config = dict(
    model='image classifier',
    dataset='microscope photos of single blood and bone marrow cells',
    crop_scale_min=0.5,
    horizontal_flip=True,
    targets=['cell type', 'smear'],
    num_classes=[17, 2],
    norm='groupnorm',
    kernel_size=3,
    stem='deep',
    widths=[80, 128, 240],
    init='trunc_normal_002',
    optimizer='adamw',
    eps=1e-10,
    epochs=26.4,
)
Rows from block 5 of a small image classifier, named by matrix and row number. Rows with one number belong to one channel. Each number is 50 + 15 x the weight over its row's rms, rounded and kept within 0 to 99. All counts start at 0.
After each channel's rows are labels from the 100 images, of 14976, where the channel reaches its highest value: "strongest on" is what is common among them; "patch colour" is the nearest of a few named colours to the mean colour under the peak. Only what is clearly more common there than usual is listed. The data: microscope photos of single blood and bone marrow cells.
# c3: 3x3 conv (model.blocks.5.c3.weight, 128x128x3x3, standardized in use, each kernel summed), inputs 0-127
# c1: pointwise conv (model.blocks.5.c1.weight, 128x128x1x1, standardized in use), inputs 0-127

c3.120:51 24 70 45 27 34 49 50 17 43 50 39 79 52 93 40 37 60 52 38 29 63 49 51 50 49 56 33 37 48 44 42 32 80 49 57 58 24 46 45 57 49 39 33 53 58 70 51 45 62 73 67 45 56 68 41 48 43 47 41 33 55 57 39 66 26 43 59 33 53 63 59 34 57 55 30 54 55 92 57 43 39 44 20 53 49 47 67 55 32 33 38 22 51 41 61 46 47 43 21 32 74 64 38 50 76 57 12 50 73 53 35 68 32 42 40 66 74 80 33 56 44 43 52 37 57 70 37
c1.120:53 56 58 55 46 54 55 56 52 40 38 57 67 52 70 41 49 53 21 32 48 76 59 73 48 47 42 53 40 39 70 39 49 82 39 50 54 32 60 53 47 67 57 51 87 69 24 46 23 37 24 67 15 57 52 46 56 45 26 45 40 47 25 41 62 42 47 34 31 69 36 46 26 35 22 53 23 41 17 29 55 36 46 52 39 71 48 71 64 53 24 47 43 31 55 53 45 83 50 42 35 82 63 54 51 43 80 39 55 66 37 61 54 31 21 57 45 57 70 36 56 41 36 74 45 58 47 32
strongest on: cell type: segmented neutrophil
patch colour: purple

c3.66:35 46 81 13 49 51 62 72 53 54 30 47 47 44 29 00 45 62 52 50 50 40 28 60 34 62 57 40 55 51 58 08 39 81 62 48 69 43 56 70 67 56 55 44 50 64 56 72 40 35 64 55 62 59 57 63 43 44 30 47 23 45 46 51 44 39 60 66 56 46 62 57 32 53 52 43 38 62 80 43 36 40 54 35 32 71 53 60 05 43 21 48 53 34 58 73 50 69 52 40 47 83 58 34 61 60 60 40 50 48 72 72 81 62 45 58 56 50 51 39 52 64 32 52 50 61 55 65
c1.66:49 69 80 41 61 56 74 60 53 49 07 40 55 55 49 22 11 53 40 40 47 56 43 55 51 58 59 49 48 62 50 40 30 81 47 43 62 33 44 65 65 68 48 09 61 61 56 43 36 29 41 45 47 67 63 57 30 43 36 52 07 53 41 50 39 22 62 43 43 46 42 45 35 51 20 49 15 31 52 29 44 48 41 34 45 64 49 54 33 36 30 48 47 49 44 50 43 60 30 25 25 72 47 27 47 43 60 30 39 58 40 47 81 52 35 75 64 59 59 38 56 45 54 56 49 69 69 64
strongest on: cell type: lymphocyte
patch colour: blue; purple

c3.9:43 47 50 38 38 50 44 54 67 90 74 40 38 65 51 47 68 71 22 35 50 37 18 53 32 53 42 60 65 19 51 25 57 49 51 55 34 45 55 30 45 21 63 55 17 40 56 59 64 41 49 56 51 34 41 45 57 36 49 38 46 38 42 48 60 63 44 59 62 62 45 60 22 64 78 61 75 55 48 62 53 75 46 49 68 43 46 50 15 63 53 56 48 84 25 24 57 57 64 61 70 33 77 53 35 19 62 58 58 60 74 61 61 76 59 40 57 65 29 38 45 44 45 54 23 31 54 60
c1.9:33 33 56 41 32 32 40 66 56 76 75 34 39 47 53 44 69 70 28 37 46 30 17 63 32 41 56 63 65 06 49 26 55 46 55 56 25 47 51 35 42 27 50 54 36 48 54 56 66 36 51 57 52 47 42 54 61 50 54 34 45 29 43 52 64 72 26 60 47 62 48 60 26 53 71 63 70 64 55 52 49 62 46 46 56 50 48 66 20 53 39 50 50 73 18 19 66 67 66 68 75 54 84 56 37 36 68 58 60 66 73 60 67 69 61 41 66 59 40 43 32 49 32 42 17 41 60 63
strongest on: cell type: eosinophil
patch colour: purple

c3.111:42 35 60 58 50 49 65 44 61 61 54 47 50 57 30 62 74 64 61 73 66 72 52 72 55 76 46 71 44 50 53 37 46 67 38 66 61 19 65 23 67 24 57 36 68 47 41 60 42 40 46 50 50 62 55 50 70 32 36 29 31 52 40 20 36 55 67 27 53 87 60 50 54 52 25 31 12 45 55 25 62 41 53 39 46 58 52 49 33 30 51 38 34 28 44 67 65 54 77 62 71 46 29 44 37 40 60 53 63 24 49 97 54 40 57 46 47 61 56 59 47 76 61 70 31 41 46 55
c1.111:42 44 54 61 37 45 74 49 58 64 50 60 61 55 36 50 73 55 51 57 52 56 45 75 53 57 54 72 33 15 57 24 54 68 41 78 64 24 46 48 67 21 59 36 83 59 38 63 47 47 44 62 45 65 52 57 69 50 42 46 35 36 43 21 38 54 68 31 53 90 66 49 54 25 33 28 25 52 49 26 59 42 61 54 44 69 43 71 30 43 47 36 32 37 46 58 68 72 85 67 79 67 45 32 57 36 75 49 56 37 46 67 45 31 51 30 46 68 52 60 38 62 48 81 60 39 40 58
strongest on: cell type: lymphocyte
patch colour: blue; black

c3.59:35 40 72 38 51 22 66 65 54 53 09 39 79 50 76 48 43 72 74 60 56 76 74 55 68 67 49 46 60 76 37 80 33 41 49 51 44 35 48 67 33 46 47 41 45 72 63 43 42 44 50 39 52 53 51 44 43 78 59 71 36 45 58 48 52 46 47 57 45 52 47 44 74 52 32 10 32 45 68 30 41 47 35 01 48 62 69 46 56 39 57 32 52 43 25 64 51 56 36 34 30 62 39 07 49 65 55 27 53 52 53 44 62 41 48 39 68 51 41 33 49 50 75 33 50 42 57 54
c1.59:44 48 73 56 62 42 53 62 44 46 17 53 55 64 64 55 31 58 73 42 48 53 67 51 66 68 49 57 57 89 43 76 46 43 36 48 41 21 51 57 38 53 42 43 43 59 56 45 38 43 44 42 52 53 61 56 32 70 58 61 29 63 51 55 46 27 46 54 43 38 32 32 82 26 27 47 28 48 53 25 36 52 39 33 48 52 66 40 73 45 62 26 40 48 11 56 41 56 18 18 36 71 43 15 70 69 47 12 33 51 51 39 44 46 44 31 67 39 43 41 66 55 83 34 40 62 57 62
strongest on: cell type: segmented neutrophil; smear: peripheral blood
patch colour: purple

c3.7:25 23 60 30 31 16 52 59 39 54 74 44 90 55 97 49 62 61 51 29 29 59 55 64 47 36 70 47 50 40 36 56 39 32 62 45 37 53 56 54 46 66 50 25 55 59 52 39 62 48 60 58 58 46 49 37 76 45 69 60 28 17 57 52 47 57 35 57 13 44 45 52 60 34 44 61 44 57 58 50 74 55 50 57 50 47 57 62 45 55 39 40 61 53 22 53 58 60 51 61 58 74 78 67 37 53 27 62 70 76 54 29 72 50 48 50 49 75 47 50 26 39 45 38 08 33 57 42
c1.7:46 19 82 37 51 00 52 50 35 53 67 48 53 32 60 60 69 53 67 48 32 43 34 71 44 46 56 51 57 58 38 57 29 51 69 55 33 58 61 63 48 63 54 19 44 49 56 40 57 51 52 53 50 40 66 41 67 60 54 65 33 09 50 36 39 72 40 63 25 57 67 58 60 45 47 63 48 68 62 57 66 53 52 41 55 42 66 62 43 18 40 47 40 54 14 48 72 42 68 73 53 71 72 56 45 54 37 50 58 75 57 42 84 49 53 59 54 53 28 40 06 50 57 41 15 52 64 49
strongest on: cell type: segmented neutrophil
patch colour: blue

c3.16:26 20 44 48 42 09 43 43 24 57 63 51 51 26 24 52 77 55 66 61 46 28 38 47 25 10 65 35 49 24 58 60 44 46 30 60 30 61 54 54 49 59 76 71 56 56 63 34 65 70 64 54 56 63 45 45 66 57 60 45 62 46 55 70 47 61 38 34 43 52 54 29 49 43 58 42 65 27 47 73 41 53 70 27 54 63 42 66 57 48 40 37 57 41 77 63 45 61 88 72 62 69 60 67 49 56 52 64 53 60 20 51 68 34 27 41 48 43 55 39 40 28 28 28 28 49 52 49
c1.16:59 41 58 52 55 21 63 67 30 58 66 53 64 60 45 63 54 51 47 61 53 10 25 38 27 44 48 34 43 50 54 88 47 58 43 44 34 41 69 65 53 64 47 54 40 45 61 45 53 46 42 32 40 67 62 62 55 59 70 52 42 42 50 61 49 57 34 46 54 56 36 07 64 55 38 68 43 39 24 61 55 79 66 58 91 65 59 48 60 63 57 44 45 54 58 56 21 75 45 72 61 64 62 77 24 45 55 70 43 65 37 45 70 15 26 59 42 32 36 46 37 56 75 18 39 37 44 38
strongest on: cell type: lymphocyte
patch colour: blue; black

c3.93:52 51 46 63 41 42 48 46 41 67 58 25 35 67 31 80 51 49 37 37 55 10 25 42 33 41 72 70 48 55 83 41 57 54 22 45 54 61 47 54 50 33 60 63 31 54 46 42 34 61 42 36 41 53 56 71 35 65 47 63 70 46 46 51 54 71 43 23 41 57 39 37 38 29 41 32 41 24 32 36 45 43 84 62 26 78 44 47 37 54 41 59 34 70 82 63 39 76 56 88 56 58 46 57 40 33 70 49 29 81 38 51 43 34 36 50 57 29 29 60 63 38 45 41 42 29 37 55
c1.93:63 60 47 55 28 51 15 46 60 71 67 09 25 52 52 71 61 58 26 26 64 26 33 45 47 49 82 76 38 56 61 39 45 53 47 62 45 72 61 37 30 39 47 55 32 35 29 41 43 44 47 44 30 45 43 45 47 59 48 59 55 28 55 64 60 77 37 32 41 59 26 35 43 43 44 50 41 41 29 32 58 32 70 48 25 57 43 58 37 52 43 44 48 61 58 61 48 71 59 94 57 66 59 74 52 50 60 67 52 79 52 51 52 30 51 50 68 23 47 66 57 55 41 56 44 20 24 22
strongest on: cell type: eosinophil; smear: peripheral blood
patch colour: grey

c3.56:41 50 58 43 40 48 57 47 47 48 84 68 49 49 51 47 86 71 69 58 56 71 66 73 61 75 45 52 40 49 57 57 34 39 44 56 64 34 59 21 51 33 66 47 29 44 50 70 54 32 53 50 40 53 51 47 83 38 50 61 48 47 56 36 20 61 42 30 32 85 39 42 60 37 37 27 34 38 44 39 68 56 42 47 64 23 60 39 45 46 67 46 46 53 58 80 52 48 60 53 64 38 19 38 30 47 22 61 62 01 63 77 50 44 61 36 39 42 41 79 57 78 64 66 52 54 31 61
c1.56:34 38 57 49 23 38 44 57 52 53 91 68 43 53 51 58 85 80 68 58 56 75 69 71 67 69 57 55 49 46 60 54 34 54 58 65 64 40 52 36 49 51 59 51 25 34 45 72 57 29 49 51 32 17 33 43 78 40 46 55 51 15 47 25 33 75 29 46 25 84 54 53 60 44 46 21 45 52 50 47 63 54 44 62 63 31 73 49 53 41 59 27 35 40 53 62 56 55 73 69 68 61 36 29 27 55 33 60 55 21 65 59 49 51 57 38 52 39 46 71 36 70 57 45 48 43 36 61
strongest on: cell type: erythroblast
patch colour: purple

c3.60:37 38 71 55 44 40 35 52 29 29 58 60 36 39 35 49 69 68 67 27 35 59 61 45 65 69 39 43 46 62 63 51 65 49 78 79 45 65 29 62 61 65 60 57 36 52 63 68 41 72 45 28 40 31 36 45 50 65 52 61 74 21 72 21 52 65 40 87 21 51 53 59 57 46 45 51 44 73 60 53 44 39 48 48 51 32 65 54 45 46 51 37 20 15 46 49 54 48 86 70 64 56 50 44 56 54 58 48 39 51 67 34 47 47 65 50 61 15 31 52 23 58 51 15 28 51 69 34
c1.60:37 20 50 56 29 57 20 31 40 39 73 58 59 47 54 42 61 36 42 31 35 35 22 28 23 33 50 29 17 04 64 30 57 41 64 69 56 51 42 50 57 48 63 53 45 43 77 65 60 66 62 61 64 58 29 39 67 59 63 51 56 51 72 57 60 62 44 71 50 52 62 70 05 61 52 41 54 62 63 60 47 38 40 55 42 47 37 50 14 52 27 34 40 23 47 45 61 68 75 65 53 32 52 57 31 53 54 38 41 41 54 38 69 42 70 57 71 46 46 54 54 26 35 55 44 54 70 46
strongest on: cell type: erythroblast
patch colour: black; blue

c3.81:39 35 42 29 54 47 45 66 46 40 83 31 30 47 35 31 63 70 52 42 21 50 41 57 51 61 40 06 68 39 50 47 50 40 48 55 36 44 31 54 53 44 66 48 21 39 61 53 54 64 65 44 51 49 59 52 59 35 63 45 71 48 48 43 29 55 53 69 61 50 58 60 41 48 75 40 68 62 63 70 49 74 29 55 81 41 57 33 18 42 64 50 47 63 01 04 51 53 56 45 69 42 63 47 28 39 43 46 46 36 75 29 61 81 59 39 48 58 43 29 48 60 59 55 31 41 77 56
c1.81:57 44 39 46 56 41 53 66 49 35 70 29 21 58 38 41 59 62 51 31 24 52 48 62 52 51 34 21 65 40 47 62 50 36 39 62 35 36 28 54 63 60 63 42 26 44 66 56 40 69 60 33 52 52 68 62 60 43 72 54 66 45 45 39 20 58 50 54 57 49 44 59 64 44 56 44 47 53 53 54 53 81 38 64 94 30 67 26 35 46 72 62 44 69 00 06 53 53 51 40 74 48 59 40 34 41 30 53 53 44 62 18 60 76 56 33 39 53 53 41 45 57 65 44 32 35 81 51
strongest on: cell type: erythroblast; smear: peripheral blood
patch colour: blue

c3.28:58 45 59 50 55 48 48 64 42 63 68 59 29 68 34 59 61 68 52 52 34 52 50 58 56 63 23 43 80 57 40 65 46 39 38 51 39 41 51 29 40 43 55 43 00 32 60 42 44 47 61 38 42 44 39 42 51 58 43 38 50 49 48 31 35 55 48 64 49 62 62 59 32 66 71 52 67 65 69 73 54 72 27 69 83 24 62 31 47 41 60 50 39 73 12 00 54 29 50 39 60 49 73 29 33 37 48 35 36 56 68 24 62 68 59 40 59 44 29 33 56 54 61 46 33 51 74 52
c1.28:62 47 61 44 45 55 25 55 58 71 74 56 31 63 40 57 57 71 51 49 36 68 51 71 60 47 45 57 76 47 40 53 41 42 35 66 33 38 53 40 47 53 43 32 22 06 51 33 36 38 60 53 39 34 34 34 48 68 27 43 42 40 27 39 53 55 49 64 41 70 60 67 21 70 63 49 53 59 62 69 63 65 28 61 68 29 53 44 42 32 54 55 41 64 00 04 69 35 59 38 58 51 71 42 32 52 56 34 54 57 58 43 69 71 52 24 70 52 53 45 57 40 42 55 41 42 71 60
strongest on: cell type: erythroblast; smear: peripheral blood
patch colour: black

c3.54:19 48 35 27 38 19 90 69 46 39 56 47 59 54 50 32 68 60 64 72 36 66 51 63 42 60 44 24 50 42 82 48 39 64 47 49 61 46 44 38 61 22 72 37 55 46 57 58 43 41 53 43 25 70 84 58 64 51 43 35 38 32 48 37 37 55 45 37 49 72 63 57 48 44 63 50 53 54 52 57 64 47 58 50 68 62 42 56 35 48 55 90 57 40 72 67 48 72 53 66 76 45 47 68 20 56 56 41 59 45 66 58 50 43 70 70 70 43 41 50 25 73 49 32 41 44 76 08
c1.54:25 43 61 48 60 18 92 84 35 20 35 51 65 61 60 39 40 47 71 73 46 55 40 66 59 70 37 23 65 64 60 57 40 56 49 58 68 46 30 46 62 48 60 06 56 57 54 54 45 43 33 41 35 56 70 78 34 54 53 52 09 39 41 37 31 38 59 39 54 63 59 45 65 30 51 40 48 36 49 49 55 46 48 56 60 59 63 49 42 32 55 80 51 51 47 35 38 53 43 55 68 58 37 55 51 56 57 42 24 59 52 49 31 49 68 58 52 55 15 25 27 77 55 24 36 53 72 35
strongest on: cell type: band neutrophil
patch colour: purple

c3.20:57 51 28 66 60 37 49 34 50 57 44 57 30 53 40 70 69 26 36 69 91 41 40 66 50 59 50 58 54 54 74 57 61 50 44 62 42 53 60 43 56 59 63 53 39 35 39 33 49 53 22 51 44 44 38 39 48 53 46 63 45 49 22 14 61 71 48 13 58 64 54 47 48 44 39 52 41 33 28 46 51 67 63 63 61 58 49 48 35 50 39 62 28 70 53 44 56 65 73 79 71 43 44 70 45 09 80 72 44 67 29 73 15 39 39 43 16 57 14 36 40 49 61 54 34 44 47 56
c1.20:50 42 39 53 42 48 38 52 54 55 59 44 34 41 42 55 81 54 48 59 61 50 53 73 60 65 63 67 62 50 63 36 52 54 51 70 35 48 57 41 41 44 63 50 51 27 21 46 54 25 15 57 47 32 37 40 65 63 00 45 43 30 05 40 57 80 44 21 46 93 53 54 55 37 47 49 48 46 26 54 67 46 53 56 40 56 47 55 35 42 36 50 26 51 49 49 67 71 86 89 75 70 59 71 59 57 85 57 61 57 45 62 37 47 44 46 47 49 53 58 50 59 45 62 33 44 27 54
strongest on: cell type: lymphocyte
patch colour: blue; black

c3.83:28 27 67 72 15 27 32 61 27 41 68 62 36 83 30 66 45 57 53 46 28 36 60 43 57 62 46 70 69 48 34 52 58 53 84 36 56 44 43 54 60 55 37 34 55 49 35 70 53 44 35 24 38 40 46 44 68 83 48 43 40 22 53 26 33 55 29 54 23 69 63 69 66 53 59 35 59 78 52 57 67 71 36 67 54 32 55 60 62 48 42 47 34 41 44 49 61 57 51 58 67 62 65 39 70 57 60 37 38 52 73 61 48 64 61 33 54 27 70 63 14 53 45 22 50 49 44 52
c1.83:26 36 53 54 22 59 30 53 52 21 63 81 29 98 18 58 47 32 39 54 29 32 45 38 48 41 40 48 47 36 41 30 91 42 61 29 59 42 44 48 54 52 51 51 66 46 41 58 58 43 51 36 46 53 56 36 66 42 57 53 60 35 35 49 33 54 46 61 42 50 59 54 53 62 69 31 53 63 64 59 43 62 31 90 21 29 47 49 52 84 45 48 61 05 49 56 49 60 51 54 71 57 46 57 53 73 36 34 39 31 66 53 54 68 66 39 54 37 76 71 27 42 36 42 46 54 40 46
strongest on: cell type: lymphocyte
patch colour: blue

c3.43:35 45 35 37 51 60 34 37 65 61 71 54 69 47 60 45 71 25 33 49 71 35 19 49 27 37 35 66 53 38 82 23 71 15 39 59 41 69 60 58 44 60 63 59 57 48 19 29 50 38 21 53 30 37 39 40 59 44 43 64 65 43 36 15 66 71 63 48 38 67 69 53 25 61 41 56 62 57 29 63 39 63 61 70 44 54 38 51 11 46 41 36 37 44 57 44 60 71 73 71 61 34 44 59 41 30 60 57 50 44 42 63 23 55 38 28 38 52 32 54 54 42 34 60 52 56 47 73
c1.43:31 32 46 38 38 56 20 49 58 72 79 47 54 47 55 44 73 44 23 35 62 36 30 46 26 38 45 69 52 36 73 28 59 08 54 66 40 69 60 37 24 47 55 57 55 38 14 29 61 26 34 60 52 11 40 27 70 52 37 52 51 29 29 31 65 72 43 24 39 74 49 61 43 49 53 53 65 46 24 66 50 58 56 61 53 44 42 59 36 51 51 17 51 54 51 44 64 78 65 76 57 51 57 68 41 56 70 51 62 52 49 55 25 58 56 31 58 45 51 56 32 54 51 53 37 58 58 64
strongest on: cell type: lymphocyte
patch colour: blue

c3.84:49 41 52 57 36 29 71 49 09 65 37 61 59 57 57 64 73 59 53 33 51 55 56 48 48 44 48 55 40 27 66 61 51 73 46 52 49 57 33 40 59 35 54 55 43 47 67 47 64 72 66 57 62 66 43 70 59 69 64 58 70 21 57 53 49 70 25 31 19 72 40 55 42 33 53 15 49 00 41 45 61 45 63 42 57 55 52 73 64 47 55 63 45 71 65 36 69 66 63 75 67 42 25 40 11 68 60 45 28 45 43 58 65 23 47 53 45 52 61 44 35 23 44 39 42 72 39 49
c1.84:56 58 28 62 31 56 66 47 45 62 33 42 54 67 57 76 58 61 43 31 71 62 60 47 53 52 30 61 51 42 61 60 47 74 37 65 40 51 41 32 47 30 47 54 27 25 63 37 32 46 33 54 30 42 40 64 48 64 50 43 54 38 47 31 55 58 30 07 39 67 33 41 56 36 38 16 26 04 16 41 70 66 53 52 67 46 69 46 73 49 71 65 39 87 60 40 62 50 51 59 48 19 25 33 25 41 66 48 34 44 20 60 35 57 47 54 41 45 46 41 49 41 55 55 48 35 50 52
strongest on: cell type: erythroblast
patch colour: blue

c3.34:34 17 65 51 56 05 49 55 23 50 51 46 55 37 24 62 78 46 55 33 47 58 46 43 43 45 58 47 54 39 69 42 46 44 83 69 31 60 43 57 49 64 73 58 50 76 48 48 36 72 46 35 48 50 43 45 63 41 53 70 59 08 43 46 55 69 36 73 28 60 61 56 42 62 42 37 51 62 68 56 51 66 74 37 58 57 61 75 55 53 32 49 44 36 55 56 45 59 89 80 46 65 56 58 38 39 46 60 51 66 52 50 80 44 60 68 50 12 38 63 29 29 39 28 26 46 65 45
c1.34:33 32 67 18 76 40 77 72 39 49 32 47 73 46 44 39 49 45 39 45 50 42 34 52 39 47 65 53 50 52 57 43 45 41 42 34 44 39 45 96 58 65 44 41 56 76 51 47 41 42 47 45 57 76 53 70 39 61 58 99 34 33 41 60 50 44 55 70 38 50 55 46 52 52 28 57 37 61 57 44 48 79 59 37 62 99 46 56 34 63 35 52 39 38 47 59 36 91 40 46 44 67 56 62 39 42 56 50 41 63 57 53 87 43 50 58 52 31 36 63 51 41 61 44 56 58 49 74
strongest on: cell type: segmented neutrophil; cell type: band neutrophil
patch colour: purple

c3.41:37 38 62 25 58 40 53 77 51 43 84 49 63 50 52 37 70 41 34 55 51 45 38 56 51 44 48 26 69 49 63 51 49 55 55 51 32 73 49 79 43 62 69 52 48 63 52 45 63 25 44 62 56 57 51 51 64 50 53 74 44 50 51 42 61 63 49 73 28 49 64 52 43 66 64 50 74 64 49 81 67 77 27 66 59 69 56 45 41 45 34 51 44 24 19 00 51 84 52 59 50 57 73 63 34 45 62 58 56 51 63 15 54 62 45 50 29 54 36 22 50 39 53 51 46 36 57 70
c1.41:55 48 64 36 60 28 50 59 49 50 71 50 62 33 55 43 70 37 38 42 53 43 44 65 60 17 60 48 71 45 56 58 47 45 61 52 18 83 61 69 47 70 59 56 41 57 61 52 66 28 46 59 67 60 45 40 70 45 64 73 46 53 54 49 64 56 34 66 22 36 58 45 51 44 51 57 61 62 53 65 71 72 39 58 40 52 57 54 52 30 35 39 37 15 05 03 46 84 58 56 62 55 74 52 50 61 42 74 60 55 53 09 41 59 37 52 19 53 44 37 46 33 58 44 29 33 52 71
strongest on: cell type: segmented neutrophil; smear: peripheral blood
patch colour: purple

c3.86:55 41 90 63 57 59 49 67 34 44 39 59 45 36 39 56 54 62 79 49 21 45 64 56 64 65 34 66 74 68 39 71 43 43 74 64 19 60 45 55 41 60 50 42 23 69 65 77 50 44 55 20 44 39 11 49 25 51 32 61 46 36 51 15 33 59 49 65 40 55 54 66 57 55 60 51 35 57 62 45 40 50 41 50 57 29 87 42 58 44 66 42 40 60 49 44 50 40 49 48 45 62 54 29 50 56 41 45 35 68 67 17 59 64 54 32 40 16 29 67 37 55 53 31 24 58 25 41
c1.86:43 45 91 48 54 56 42 70 53 47 52 52 48 41 35 58 57 68 74 59 34 58 54 68 63 56 45 60 81 57 38 55 39 54 87 54 22 58 46 61 49 71 44 30 39 63 50 76 41 27 63 23 33 48 06 54 40 58 27 56 26 18 40 27 35 67 46 70 28 63 55 73 47 69 55 43 31 66 63 45 52 53 34 51 50 34 67 45 47 40 53 36 39 55 41 40 73 45 53 62 40 60 58 26 33 59 41 49 48 61 69 30 82 69 59 48 55 22 43 57 32 49 44 31 21 39 39 51
strongest on: cell type: erythroblast; smear: peripheral blood
patch colour: purple; blue

c3.79:37 42 56 25 34 55 34 51 52 42 70 50 43 35 33 32 91 61 82 88 46 41 58 58 49 45 61 48 65 39 86 38 48 27 23 67 62 60 57 43 66 41 86 80 25 39 57 40 50 47 40 40 49 43 54 56 53 47 34 36 65 51 45 43 52 44 58 36 47 75 60 29 48 39 60 36 69 45 37 84 26 49 62 41 51 57 51 39 43 60 47 37 51 27 90 53 48 53 76 46 66 53 59 43 40 47 50 39 39 26 34 55 42 54 22 19 39 43 32 55 44 59 16 44 58 46 46 49
c1.79:59 58 51 43 35 59 36 62 61 54 67 64 31 62 18 56 59 77 67 77 49 63 74 73 68 49 63 76 84 50 64 67 50 27 35 48 69 44 61 46 58 56 51 56 50 28 46 35 40 25 20 34 27 37 52 52 45 74 25 52 41 19 37 33 50 41 48 31 32 85 37 23 66 50 40 58 48 45 15 61 51 52 46 63 59 49 72 48 65 59 70 39 36 46 59 42 59 50 46 47 50 68 63 54 52 62 63 39 47 47 37 55 37 57 31 32 46 07 49 55 33 64 23 45 62 52 32 45
strongest on: smear: peripheral blood; cell type: basophil
patch colour: purple

c3.57:35 36 82 35 43 21 50 88 46 57 27 46 35 58 31 53 48 60 92 85 38 35 41 68 49 54 60 24 73 62 34 48 45 44 28 44 51 57 57 73 32 43 50 39 59 52 54 25 55 55 69 60 59 41 44 68 65 76 49 70 21 31 70 60 41 52 46 48 32 53 66 50 63 43 46 48 26 57 60 40 27 39 53 43 39 65 64 58 39 60 52 53 68 50 54 56 76 56 45 54 53 76 69 73 54 62 63 73 53 84 54 41 65 69 43 49 56 53 36 22 21 66 46 33 53 43 41 66
c1.57:55 52 65 53 49 23 46 64 51 48 39 31 35 40 48 60 66 48 79 74 43 33 38 71 59 32 65 59 64 58 47 64 42 56 32 60 43 48 37 83 46 52 66 22 63 52 51 24 40 53 59 56 39 48 56 74 63 87 55 69 15 23 65 50 45 52 48 30 10 78 46 46 59 34 31 45 27 50 39 44 57 43 45 31 48 67 60 50 52 56 54 50 55 41 40 54 69 58 58 55 69 81 54 65 64 53 81 61 47 75 46 41 58 60 17 51 51 50 29 19 19 50 37 56 59 34 56 68
strongest on: smear: peripheral blood; cell type: segmented neutrophil
patch colour: purple

c3.47:57 64 41 61 48 58 49 31 64 69 68 49 41 47 34 59 66 48 53 35 42 64 48 47 42 48 39 74 75 38 71 48 50 70 64 57 58 50 52 43 74 50 65 52 48 54 59 65 50 38 42 49 38 50 55 48 50 44 40 29 44 00 40 23 53 57 41 51 46 70 48 50 22 79 68 51 57 39 52 61 65 33 66 65 62 48 41 48 63 62 56 64 41 46 76 43 48 57 62 49 68 42 62 54 60 48 58 60 56 40 61 60 47 57 54 58 60 25 31 76 00 38 06 35 43 59 53 09
c1.47:47 44 62 37 52 45 79 53 49 49 39 41 69 52 50 24 34 47 38 27 20 46 42 48 36 47 56 42 47 45 47 46 43 68 59 56 60 51 18 80 88 55 52 00 59 72 76 63 42 54 47 54 56 72 77 76 41 58 61 54 12 14 57 60 11 44 52 36 40 34 44 47 29 51 49 35 36 47 50 49 53 51 72 53 64 74 44 60 41 43 41 80 42 46 50 51 35 88 48 43 68 57 43 46 45 51 47 55 57 44 48 52 73 36 50 64 56 45 36 57 26 34 35 46 51 57 67 44
strongest on: cell type: band neutrophil
patch colour: purple